From a checkpoint of a small contrastive audio-text model: trained on synthesized solo parts of chorales (CocoChorales).
Rows from block 5 of the audio encoder of a small contrastive audio-text model, named by matrix and row number. Rows with one number belong to one neuron. Each number is 50 + 10 x the weight over its row's rms, rounded and kept within 0 to 99. All counts start at 0.
After each neuron's rows are labels from the 100 clips, of 14848, where the neuron reaches its highest value: "peak in band" is the frequency band that holds the peak. Only what is clearly more common there than usual is listed. The data: synthesized solo parts of chorales (CocoChorales). In brackets: how many of the 100.
# fc1: MLP up (encoder.blocks.5.mlp.fc1.weight, 512x128), inputs 64-127
# fc2: MLP down (encoder.blocks.5.mlp.fc2.weight, 128x512, transposed), outputs 64-127

fc1.209:40 57 49 48 59 59 48 72 45 40 49 66 50 45 60 50 71 28 65 71 39 54 54 45 46 65 54 75 48 46 52 44 52 68 68 55 51 60 56 44 45 48 41 31 54 66 37 50 42 52 48 54 59 53 49 33 49 64 50 64 48 56 37 34
fc2.209:51 55 57 57 48 49 31 51 43 71 64 33 42 48 16 43 53 50 50 45 40 48 34 63 60 40 56 42 37 39 48 35 61 68 53 48 23 58 44 63 53 60 51 43 51 39 62 61 58 55 40 55 32 43 71 50 57 46 58 52 48 40 47 43
peak in band: 500 to 1000 Hz (49)

fc1.13:42 46 56 34 53 66 60 58 56 64 39 75 65 38 53 61 65 28 66 52 48 54 48 32 43 56 43 50 50 47 67 57 54 52 43 66 48 74 31 33 57 49 63 56 44 52 45 63 33 67 46 42 42 48 41 51 45 47 50 56 59 50 36 50
fc2.13:38 48 47 42 45 54 58 47 57 52 53 54 43 60 66 65 71 39 41 50 57 65 52 41 49 58 44 58 52 58 49 48 32 58 70 48 80 45 54 48 39 46 43 52 31 44 38 60 54 53 48 65 58 48 53 38 36 63 43 58 62 43 38 62
peak in band: 4000 to 8000 Hz (81)

fc1.276:55 63 40 30 54 58 65 56 57 52 38 73 61 42 58 62 76 30 62 53 38 47 45 31 38 51 61 54 44 47 39 50 52 37 50 70 44 69 60 64 51 61 57 30 51 71 53 54 42 53 63 60 40 39 52 44 48 73 58 61 49 52 36 44
fc2.276:75 54 42 42 18 59 61 70 45 49 31 55 59 53 78 57 54 41 61 47 47 43 64 43 31 51 53 61 63 59 46 38 67 33 45 41 58 57 65 43 41 40 63 37 45 49 43 40 40 47 66 59 44 40 57 63 38 54 42 65 46 51 38 55
peak in band: 2000 to 4000 Hz (51)

fc1.161:42 52 57 44 62 51 45 53 47 66 51 60 45 43 45 41 59 40 55 42 45 33 45 56 58 49 62 39 55 48 63 45 39 36 44 59 57 59 46 56 45 51 47 51 47 61 41 61 46 59 52 57 47 48 53 61 49 47 51 75 65 42 41 57
fc2.161:59 45 57 62 64 39 57 52 43 49 59 47 36 41 32 47 28 60 43 50 36 36 51 44 45 53 40 37 56 54 62 63 36 49 52 42 62 52 52 39 29 62 58 66 37 55 58 70 57 57 44 30 41 58 61 62 58 46 45 53 58 55 61 65
peak in band: 4000 to 8000 Hz (97)

fc1.258:74 46 50 43 60 63 55 53 57 54 47 51 59 31 37 49 65 46 56 54 42 50 46 56 47 44 54 43 55 51 48 69 52 44 59 50 34 58 46 73 58 67 62 47 55 54 64 45 36 46 59 25 35 65 61 62 62 46 56 57 56 51 51 32
fc2.258:29 37 43 56 44 64 47 81 28 44 56 44 58 54 55 48 44 42 55 50 50 40 65 47 50 61 50 52 52 48 50 39 42 48 45 47 75 38 49 32 52 26 47 56 52 51 47 49 66 62 44 50 51 45 24 61 44 55 37 54 53 56 45 62
peak in band: 500 to 1000 Hz (73)

fc1.367:67 54 49 41 51 56 73 53 67 41 39 60 70 24 53 51 63 41 73 53 35 52 32 41 34 56 48 56 35 52 47 73 64 46 59 29 37 62 59 43 55 50 57 57 53 50 48 52 41 51 56 48 46 51 64 52 55 55 62 55 46 63 42 34
fc2.367:48 49 72 46 42 52 51 72 53 58 52 24 57 40 71 42 35 51 54 44 71 33 55 37 58 40 49 48 51 58 53 58 39 52 30 63 57 43 47 56 58 65 56 58 55 48 54 52 48 43 57 42 60 55 35 60 58 51 49 37 29 47 37 71
peak in band: 1000 to 2000 Hz (31); 500 to 1000 Hz (31)

fc1.210:54 40 55 51 48 53 45 51 47 39 46 63 63 49 59 55 63 31 50 72 59 60 38 47 69 58 54 58 44 50 47 52 50 52 44 58 44 58 44 63 63 50 48 46 67 53 42 45 42 44 50 52 58 57 50 38 48 39 44 59 36 45 52 49
fc2.210:41 53 69 70 36 51 51 71 46 68 44 53 48 45 36 51 40 40 53 50 48 44 49 52 58 48 54 32 48 51 42 43 50 55 21 66 52 56 52 67 54 67 64 41 60 44 31 58 57 48 49 53 48 41 52 49 43 49 35 55 43 55 51 67
peak in band: 500 to 1000 Hz (52); 250 to 500 Hz (31)

fc1.375:72 68 46 43 64 57 64 54 55 39 39 79 46 41 49 47 60 49 53 44 54 42 45 32 64 49 58 60 62 40 59 48 52 45 50 59 45 66 58 46 53 56 61 59 50 48 45 57 36 50 56 51 44 52 59 51 44 63 40 53 59 57 53 45
fc2.375:42 42 61 52 54 35 35 59 54 59 59 39 36 70 50 54 40 46 41 62 60 30 50 58 40 42 30 63 40 45 72 58 27 55 54 57 58 42 45 56 46 50 46 46 46 59 54 55 55 50 36 51 79 55 53 32 56 34 43 47 50 49 48 58
peak in band: 4000 to 8000 Hz (59); 500 to 1000 Hz (33)

fc1.43:52 58 40 29 59 58 59 71 52 40 33 63 51 50 51 58 65 38 65 74 45 50 47 47 48 63 45 60 42 43 55 59 59 55 47 57 27 64 46 60 49 54 47 34 55 68 54 41 43 44 52 43 48 56 50 41 50 61 57 70 47 43 47 22
fc2.43:51 48 43 29 57 64 47 68 57 47 47 71 47 35 46 53 72 58 51 52 48 47 31 53 53 64 42 59 58 49 49 43 40 47 74 55 50 41 36 50 49 35 46 51 57 53 58 43 61 49 50 36 21 49 35 61 39 51 56 33 36 54 57 48
peak in band: 500 to 1000 Hz (47)

fc1.399:47 65 35 47 78 60 63 54 52 41 43 55 58 76 50 47 66 35 48 51 43 41 61 37 60 51 60 44 62 45 45 44 45 54 51 68 51 41 61 35 34 59 53 40 45 50 47 48 49 62 52 46 39 40 50 43 46 62 48 56 57 68 54 39
fc2.399:47 45 39 52 43 34 53 70 64 43 38 38 51 57 58 54 55 37 56 50 41 49 48 66 58 50 58 49 33 42 47 49 56 35 39 27 31 42 62 63 53 37 43 50 44 44 53 62 63 49 45 48 31 49 54 66 56 60 56 60 51 67 70 42
peak in band: 1000 to 2000 Hz (39); 250 to 500 Hz (37)

fc1.175:56 55 37 37 42 48 68 66 42 41 46 71 47 45 55 54 65 26 63 56 44 41 62 50 54 49 60 56 50 57 41 64 55 57 66 53 32 56 64 62 42 52 56 46 54 61 37 50 32 59 56 51 41 54 53 48 40 61 61 56 60 53 36 36
fc2.175:58 51 32 63 46 49 65 63 23 49 45 50 43 57 51 56 33 58 47 28 37 43 67 46 44 55 53 47 53 55 55 46 45 48 21 48 71 40 56 29 36 51 59 51 41 59 60 37 48 51 54 47 54 54 54 65 39 36 46 45 59 47 48 58
peak in band: 1000 to 2000 Hz (41); 500 to 1000 Hz (33)

fc1.330:37 52 60 35 63 46 53 39 47 44 24 59 45 58 57 62 52 45 39 64 64 55 49 57 49 65 52 58 32 36 61 60 45 63 48 68 28 49 53 60 54 46 47 48 54 62 55 49 54 42 38 36 51 56 49 44 49 67 69 49 55 51 50 37
fc2.330:54 59 43 42 44 53 26 56 41 62 61 30 47 55 59 33 46 56 58 47 44 55 42 36 65 62 35 46 66 58 41 44 57 49 64 29 55 46 44 50 59 48 41 37 64 40 57 37 63 46 63 51 41 61 41 58 44 36 30 55 43 46 62 48
peak in band: 1000 to 2000 Hz (32)

fc1.149:52 52 42 48 50 33 60 47 42 30 27 49 65 54 69 64 58 21 57 59 58 49 58 54 46 61 68 54 51 46 41 54 70 53 40 34 36 56 57 54 66 44 58 47 62 46 44 46 41 30 35 58 54 53 50 42 56 51 56 53 55 48 47 30
fc2.149:47 50 53 69 56 44 53 45 52 57 51 25 41 40 35 45 29 59 35 40 55 19 46 56 36 38 48 45 41 48 52 50 52 47 33 63 43 47 49 43 48 49 66 52 52 49 58 62 52 48 25 60 58 36 45 53 58 50 56 34 43 38 58 55
peak in band: 4000 to 8000 Hz (74)

fc1.350:55 55 42 33 65 55 61 65 72 45 43 61 49 29 42 56 67 46 56 69 44 35 34 51 49 54 44 49 46 35 46 59 49 46 53 79 37 54 49 43 44 42 45 65 57 57 56 56 39 49 44 40 49 64 57 48 57 55 75 60 37 38 43 47
fc2.350:58 40 53 41 63 43 29 63 39 42 59 67 58 33 45 50 58 39 66 40 40 59 62 38 35 46 63 33 55 49 41 43 61 42 60 40 56 64 55 53 38 42 72 59 46 56 47 56 38 46 41 42 45 45 55 66 43 56 54 56 52 53 43 37
peak in band: 250 to 500 Hz (90)

fc1.112:63 54 36 37 71 49 61 68 61 37 46 64 53 38 57 50 78 36 61 68 46 28 49 43 47 52 58 55 51 36 43 50 55 32 48 58 38 57 46 57 54 51 63 54 64 63 46 55 43 49 49 44 38 58 39 52 47 61 58 58 52 43 51 27
fc2.112:43 56 56 53 61 57 11 69 53 63 42 40 52 51 43 38 53 60 67 51 50 50 36 45 66 42 43 43 51 45 49 26 43 40 45 47 52 58 45 68 50 42 39 44 55 31 58 51 71 49 48 55 43 55 43 55 58 59 34 62 36 58 67 39
peak in band: 250 to 500 Hz (64)

fc1.94:45 48 55 53 50 45 50 79 58 43 40 52 38 45 72 51 53 35 55 69 52 53 37 57 48 59 36 65 29 37 51 54 54 51 53 50 35 44 42 48 49 39 38 49 75 42 50 43 56 37 52 52 58 64 59 19 53 53 65 58 23 43 50 31
fc2.94:46 39 56 56 54 33 53 57 54 48 63 50 44 58 65 48 53 40 49 45 62 60 60 58 34 29 45 62 63 25 57 48 52 69 69 33 65 50 64 48 45 50 60 55 48 34 42 72 45 47 38 65 67 55 49 49 47 35 42 54 48 63 54 61
peak in band: 1000 to 2000 Hz (79)

fc1.354:54 52 67 51 46 61 48 57 52 26 43 59 58 42 70 49 56 37 51 58 46 68 40 55 60 48 50 70 35 37 54 60 55 64 56 47 45 69 62 56 58 46 39 53 47 50 39 48 51 57 59 47 55 45 54 38 49 57 51 56 39 47 47 45
fc2.354:46 47 53 61 48 49 37 48 41 69 71 41 45 47 47 36 57 54 40 39 37 54 47 56 30 44 52 39 37 48 49 45 48 69 55 47 52 57 27 66 38 40 36 44 39 37 61 69 47 59 46 61 49 34 55 52 53 27 42 50 59 37 39 53
peak in band: 250 to 500 Hz (87)

fc1.307:69 56 65 44 51 58 59 42 41 36 45 68 40 35 48 49 42 51 43 41 51 36 46 26 43 51 58 55 43 44 65 71 37 54 42 54 46 58 60 54 43 54 57 59 61 60 49 56 39 51 57 39 44 51 66 54 30 55 55 42 48 53 49 49
fc2.307:52 45 49 54 45 55 41 00 46 54 54 44 42 61 56 48 34 81 21 45 63 41 49 43 48 50 47 59 49 48 57 58 44 58 41 46 52 51 47 55 51 41 46 62 53 50 57 53 55 53 48 59 63 53 49 46 49 40 37 48 45 48 56 58
peak in band: 4000 to 8000 Hz (95)

fc1.201:69 55 57 47 55 67 43 47 54 48 43 76 57 43 52 47 48 49 43 44 47 51 43 32 45 54 51 54 53 40 59 73 55 64 39 53 47 72 55 48 45 56 62 59 46 43 44 56 25 57 55 39 45 49 66 42 37 61 50 53 55 44 51 42
fc2.201:42 38 54 63 45 58 46 25 55 56 65 40 41 49 62 41 32 61 30 44 66 42 44 51 49 43 52 58 37 50 59 64 30 56 32 63 49 38 47 59 58 38 41 69 55 41 43 69 58 62 45 54 69 45 41 48 46 37 33 43 43 47 47 68
peak in band: 4000 to 8000 Hz (99)

fc1.204:48 55 44 33 51 64 55 43 42 48 44 64 57 56 43 48 63 53 47 49 56 51 55 53 43 50 48 60 46 50 72 56 57 38 56 62 46 65 61 42 62 33 55 57 42 52 56 54 19 55 45 52 63 44 49 57 55 45 54 57 53 42 26 50
fc2.204:42 44 75 37 63 50 30 66 51 45 68 53 49 57 48 30 48 50 45 44 63 57 50 48 56 54 35 49 63 58 42 55 35 48 63 49 49 34 27 46 55 51 33 56 52 30 48 43 53 57 57 45 64 57 54 41 40 35 33 37 55 36 72 60
peak in band: 1000 to 2000 Hz (43)

fc1.138:50 46 57 44 48 51 42 46 30 52 33 62 63 52 64 50 74 33 49 47 46 51 48 57 49 68 62 40 36 37 63 50 53 45 40 54 41 61 56 60 37 54 45 34 54 63 50 29 33 44 59 49 31 50 55 51 52 55 63 69 51 49 46 42
fc2.138:43 50 41 52 54 73 42 97 49 51 65 36 47 47 43 43 51 58 68 52 39 47 45 47 48 45 41 53 45 44 46 25 48 46 52 55 62 46 37 59 52 46 37 50 61 38 60 58 64 54 56 68 59 53 30 55 49 58 26 60 43 49 50 58
peak in band: 2000 to 4000 Hz (58)

fc1.402:63 52 38 47 46 34 59 69 57 48 37 54 56 48 38 59 61 32 57 64 49 45 37 61 45 53 68 57 39 40 43 64 48 49 42 48 25 56 63 68 61 67 51 48 47 54 35 67 49 46 46 51 35 62 52 35 55 62 54 46 47 54 50 46
fc2.402:53 49 59 47 63 47 53 44 50 46 28 52 64 28 70 50 48 54 53 32 51 41 56 41 39 44 56 41 52 57 48 48 57 29 40 47 53 52 57 43 57 43 73 63 49 58 59 44 47 56 58 38 35 50 45 63 55 64 53 48 42 60 61 47
peak in band: 250 to 500 Hz (33)

fc1.96:45 61 55 48 66 52 41 51 35 58 31 72 46 56 53 45 63 41 53 48 41 56 43 46 57 61 46 46 45 25 70 44 48 44 38 51 49 59 45 64 46 55 40 34 56 53 54 32 51 41 57 56 36 48 50 38 46 64 66 76 57 50 46 35
fc2.96:53 57 49 54 47 58 50 57 35 58 41 48 35 42 55 41 48 61 51 43 38 55 50 47 61 47 51 48 54 46 66 33 58 71 45 40 58 58 50 62 49 37 52 51 44 44 42 54 52 46 57 53 42 48 48 65 38 57 34 70 66 51 46 54
peak in band: 500 to 1000 Hz (43); 250 to 500 Hz (30)

fc1.95:48 37 47 40 50 49 52 54 57 32 43 60 62 57 47 53 67 36 48 55 59 48 61 60 36 58 45 56 37 37 41 52 67 31 69 62 49 46 70 34 63 48 76 48 46 48 62 56 36 57 46 58 54 46 55 45 42 57 58 55 43 45 57 51
fc2.95:52 54 52 35 51 64 57 74 51 50 45 48 52 46 45 50 58 37 68 29 37 52 62 49 43 37 61 53 59 49 52 45 40 41 52 39 49 58 42 51 55 46 52 53 37 70 39 57 37 52 61 43 46 44 50 47 58 54 60 51 55 49 31 38
peak in band: 500 to 1000 Hz (69)

fc1.505:46 46 39 47 54 56 37 61 55 45 38 53 66 59 60 59 66 36 69 76 54 45 56 55 46 55 61 62 47 40 48 44 62 39 37 56 41 48 49 60 64 33 48 32 57 53 57 39 49 44 46 60 59 62 48 47 65 47 54 72 44 43 43 31
fc2.505:70 44 60 58 45 54 37 47 33 50 38 59 58 67 39 44 36 57 37 40 35 34 48 56 43 50 63 38 56 60 53 58 53 55 36 56 41 59 66 57 37 50 64 36 52 50 48 48 33 68 47 52 55 25 74 46 44 46 34 43 54 46 54 50
peak in band: 4000 to 8000 Hz (80)

fc1.420:51 45 35 47 57 61 66 43 43 22 38 52 61 50 53 51 55 54 58 64 46 40 62 32 39 43 46 46 61 64 43 41 71 47 58 39 51 62 55 32 39 46 62 55 40 49 60 45 47 40 46 51 45 35 49 57 54 50 53 60 48 76 52 47
fc2.420:52 49 47 61 27 48 58 60 24 41 50 39 56 48 43 49 24 40 46 42 56 46 65 36 48 49 50 61 59 58 52 63 40 54 39 44 55 52 53 27 62 42 58 63 48 36 40 50 46 59 54 49 59 50 46 46 52 31 44 49 44 51 47 68
peak in band: 4000 to 8000 Hz (77)

fc1.158:55 53 48 46 48 37 71 52 62 25 37 64 46 39 49 61 65 41 42 62 48 57 36 50 45 58 51 42 50 48 28 56 52 56 61 68 46 51 56 45 50 43 57 57 59 43 37 64 49 42 41 42 58 62 58 53 35 59 59 39 34 44 62 49
fc2.158:49 47 47 57 36 49 39 83 48 66 60 49 57 59 50 56 60 34 71 50 64 57 53 50 43 47 62 38 34 54 19 50 48 41 45 74 37 44 52 66 40 67 47 56 53 60 56 50 52 54 58 48 50 51 49 50 45 58 46 37 48 52 44 46
peak in band: 250 to 500 Hz (44)

fc1.378:43 41 58 40 53 59 49 59 48 54 39 53 57 34 70 69 52 39 68 45 55 55 53 43 57 49 42 61 38 52 47 41 44 40 36 68 43 46 43 58 62 65 58 49 72 58 44 46 50 33 52 58 67 54 35 37 52 65 56 55 58 43 34 50
fc2.378:46 46 43 67 53 31 47 79 57 55 60 35 44 41 35 45 37 62 50 49 54 41 47 59 73 49 46 44 43 46 40 52 57 60 44 52 54 38 50 43 51 52 61 54 51 30 41 60 59 46 32 53 57 54 41 54 46 69 53 47 56 40 60 48
peak in band: 4000 to 8000 Hz (64)

fc1.510:62 53 42 49 61 49 61 55 52 27 30 46 60 48 59 56 56 32 53 55 68 45 43 44 48 58 50 52 35 42 49 58 72 32 36 39 37 58 59 55 63 35 63 61 64 39 56 53 48 41 34 62 43 53 54 55 47 48 50 55 49 44 64 33
fc2.510:46 64 55 67 53 51 44 43 54 57 49 36 46 38 34 47 37 54 51 44 60 50 37 51 55 43 52 34 49 53 54 39 52 50 35 54 47 49 42 43 54 59 59 61 46 22 43 49 54 47 46 67 40 37 56 51 45 51 48 41 35 38 56 54
peak in band: 4000 to 8000 Hz (100)

fc1.490:59 51 47 58 45 44 49 58 46 36 33 62 63 45 64 52 76 34 48 58 40 50 57 53 44 63 48 44 42 38 43 39 67 50 50 49 44 62 61 67 33 46 61 30 63 51 46 44 46 36 43 51 42 49 56 54 48 66 55 63 46 56 51 46
fc2.490:41 55 48 40 56 60 44 82 65 66 61 44 49 60 42 58 35 59 70 52 42 54 31 40 48 40 46 56 49 51 42 31 53 40 59 66 49 54 51 50 64 50 33 38 47 58 61 54 68 55 42 51 57 49 32 34 58 59 54 46 41 57 52 46
peak in band: 250 to 500 Hz (34)

fc1.279:40 44 46 37 63 51 58 49 49 26 53 66 41 51 44 41 64 49 55 62 57 40 52 47 52 60 50 63 53 54 50 54 47 37 57 54 40 38 59 34 55 51 55 64 44 55 56 37 37 54 66 52 52 58 63 51 38 49 53 45 56 51 65 40
fc2.279:50 46 50 59 54 41 40 54 36 32 60 49 49 51 64 43 45 56 45 55 68 49 60 44 51 43 52 69 49 56 55 47 42 64 49 28 67 48 59 48 33 45 57 55 50 40 37 41 46 55 67 70 61 50 65 50 37 38 28 48 53 52 60 57
peak in band: 500 to 1000 Hz (80)

fc1.329:32 52 56 48 74 46 57 80 35 42 51 66 36 46 50 47 69 48 50 72 33 37 42 50 34 57 46 53 50 33 59 50 41 61 50 54 49 51 46 51 48 48 45 45 48 60 40 50 52 51 49 41 35 66 46 43 41 49 41 58 62 59 66 44
fc2.329:45 51 54 70 58 56 54 47 51 46 72 42 38 48 60 33 31 67 25 39 57 50 52 54 50 44 49 54 53 52 58 51 37 64 26 59 50 37 43 43 52 57 48 61 55 42 36 53 52 57 51 64 60 41 38 46 42 42 31 34 63 47 59 74
peak in band: 0 to 250 Hz (90)

fc1.86:51 58 50 27 50 42 67 73 53 49 39 63 46 49 54 56 58 30 68 68 43 27 62 48 54 60 51 60 42 60 51 64 52 41 48 60 24 43 63 46 41 52 61 50 50 69 64 45 48 55 47 45 47 61 45 44 54 62 59 51 49 53 39 22
fc2.86:60 41 51 44 54 49 63 44 52 31 45 46 51 52 50 59 45 65 38 37 47 79 48 54 55 52 24 46 69 43 51 62 50 55 71 32 54 49 56 45 64 38 47 64 50 33 45 54 55 37 43 42 59 72 54 50 55 59 55 55 48 54 73 50
peak in band: 500 to 1000 Hz (45); 1000 to 2000 Hz (34)

fc1.80:59 57 62 42 49 50 61 50 66 45 38 52 38 39 54 52 53 42 48 55 58 58 39 50 28 55 56 66 49 54 44 50 42 51 49 47 39 41 54 68 49 45 59 57 67 58 63 44 55 34 62 50 49 63 72 45 34 42 75 41 36 57 65 29
fc2.80:50 34 36 56 45 54 53 40 41 33 60 50 66 57 51 49 42 63 41 41 47 59 62 52 67 44 45 58 58 44 47 62 58 62 53 39 61 62 57 32 50 47 49 46 44 54 39 50 41 63 49 39 54 46 43 64 56 53 41 56 52 46 51 64
peak in band: 1000 to 2000 Hz (42)

fc1.342:61 55 47 50 48 54 62 47 36 37 47 61 54 52 47 59 53 54 47 56 50 50 51 43 29 73 42 45 36 50 58 59 51 53 55 53 60 57 60 49 30 47 59 47 42 69 61 49 49 54 52 51 49 54 54 57 36 61 45 48 42 54 55 63
fc2.342:51 54 53 56 52 52 59 00 50 60 51 51 46 45 48 50 46 79 40 42 55 61 59 58 45 46 47 37 50 54 45 44 63 49 47 55 52 49 34 56 42 48 46 62 46 49 68 46 46 43 49 54 50 48 49 52 52 57 53 42 62 44 49 46
peak in band: 0 to 250 Hz (98)

fc1.272:44 45 60 49 63 44 43 52 55 46 33 62 61 60 55 63 66 30 67 78 57 57 52 53 40 53 57 39 43 43 58 49 56 54 54 55 52 60 39 48 38 49 57 53 41 55 49 59 28 52 40 45 52 58 54 35 47 57 44 60 55 50 40 42
fc2.272:39 44 70 48 48 57 40 42 54 65 48 48 69 51 70 62 57 52 55 48 46 56 46 37 40 48 36 45 50 52 54 36 67 41 51 46 60 63 39 59 50 59 44 39 43 45 47 54 48 45 42 52 48 41 39 48 48 76 39 58 60 45 41 55
peak in band: 4000 to 8000 Hz (91)

fc1.129:59 44 38 50 72 67 58 43 67 22 51 61 63 50 42 51 60 55 49 53 43 55 56 57 54 52 33 52 67 32 41 50 64 44 64 62 50 48 63 33 63 46 64 57 50 43 49 53 34 54 42 42 64 61 50 48 54 77 51 61 56 39 69 43
fc2.129:45 60 58 38 34 35 44 72 47 75 45 56 31 61 58 45 32 35 67 43 66 41 62 45 51 56 54 60 43 62 50 46 41 51 51 63 57 32 49 61 46 55 49 45 58 56 60 39 60 48 66 62 52 54 52 39 38 43 53 28 42 55 40 43
peak in band: 1000 to 2000 Hz (33)

fc1.160:57 47 36 43 57 48 69 72 64 37 39 58 54 44 49 60 75 30 52 77 47 42 32 56 36 52 48 51 48 39 43 40 64 36 49 55 44 61 53 53 36 30 58 55 57 49 48 62 38 44 25 61 42 42 50 51 54 48 54 54 42 45 41 54
fc2.160:50 63 49 38 58 54 37 54 52 58 56 44 51 60 49 64 66 45 60 33 39 51 52 34 59 44 64 47 32 51 33 34 59 48 66 33 50 53 52 69 47 62 55 43 48 51 63 59 58 43 54 51 30 49 48 45 56 65 65 55 48 57 43 32
peak in band: 250 to 500 Hz (60)

fc1.137:60 70 62 36 50 73 60 44 52 51 25 52 43 39 60 56 54 54 42 46 50 40 39 21 42 53 51 58 49 50 56 62 41 63 36 62 47 48 51 54 60 59 44 53 83 55 61 51 52 28 63 37 48 46 56 50 46 36 66 46 49 69 41 45
fc2.137:46 54 59 47 55 43 62 21 53 53 51 45 49 56 51 56 32 66 42 58 69 57 52 51 43 48 37 41 76 56 61 59 39 59 56 49 61 41 35 30 55 49 44 67 32 26 45 49 44 54 55 46 59 61 49 47 49 33 46 35 49 43 43 62
peak in band: 1000 to 2000 Hz (65)

fc1.107:64 51 57 36 55 56 68 49 56 22 49 75 63 41 69 41 70 44 49 45 45 59 60 52 58 53 45 61 66 53 34 64 64 51 59 44 44 64 61 35 48 47 55 52 56 52 38 37 23 53 61 52 52 52 57 50 41 59 57 42 56 56 45 43
fc2.107:39 47 54 49 35 46 37 66 30 52 51 62 46 64 41 52 36 44 55 55 59 57 69 56 64 57 53 57 61 67 57 45 36 52 48 48 62 34 56 51 40 42 46 43 43 56 48 30 61 66 63 57 55 57 52 54 37 34 34 46 55 44 58 61
peak in band: 250 to 500 Hz (41)

fc1.449:42 60 46 49 73 50 43 47 46 46 24 63 45 61 58 54 72 48 46 59 51 44 37 44 41 59 52 49 42 25 72 40 51 52 35 67 34 60 52 59 46 52 50 36 57 47 58 37 59 33 43 61 35 47 51 40 53 54 64 80 43 53 51 44
fc2.449:49 55 42 47 48 62 49 64 26 50 45 50 43 57 50 38 47 51 53 49 43 55 61 44 58 49 47 37 47 46 59 27 67 54 46 40 57 59 54 47 40 30 51 61 39 42 45 48 55 48 54 55 37 42 35 64 39 59 36 67 68 57 50 60
peak in band: 250 to 500 Hz (57)

fc1.119:59 35 50 34 35 44 47 76 45 44 40 58 39 33 77 53 50 43 50 67 51 39 53 38 45 62 42 73 35 57 53 66 56 46 42 55 35 52 47 66 48 33 46 57 68 49 47 42 52 43 52 57 55 54 57 53 45 61 45 61 40 31 45 41
fc2.119:68 49 32 51 59 34 65 41 47 44 54 57 40 60 36 43 39 58 39 42 64 56 62 54 60 53 52 54 53 47 58 69 41 64 78 31 63 31 70 29 33 45 64 63 48 30 60 51 43 49 48 54 46 59 57 62 40 40 55 42 55 68 60 53
peak in band: 500 to 1000 Hz (50)

fc1.241:49 52 43 49 60 45 56 56 26 26 52 55 54 65 38 55 54 47 46 49 49 51 56 50 48 58 46 43 56 47 48 52 46 41 70 44 63 55 82 55 39 48 70 44 48 65 54 51 51 46 40 46 46 48 48 47 48 63 49 47 63 64 72 49
fc2.241:69 48 53 52 42 57 50 79 56 71 62 32 47 45 46 54 37 60 49 47 47 41 44 49 48 32 42 50 53 57 30 59 57 45 57 51 40 51 33 69 48 65 41 39 58 50 49 58 51 42 48 44 53 49 43 40 65 53 58 45 43 45 38 50
peak in band: 0 to 250 Hz (83)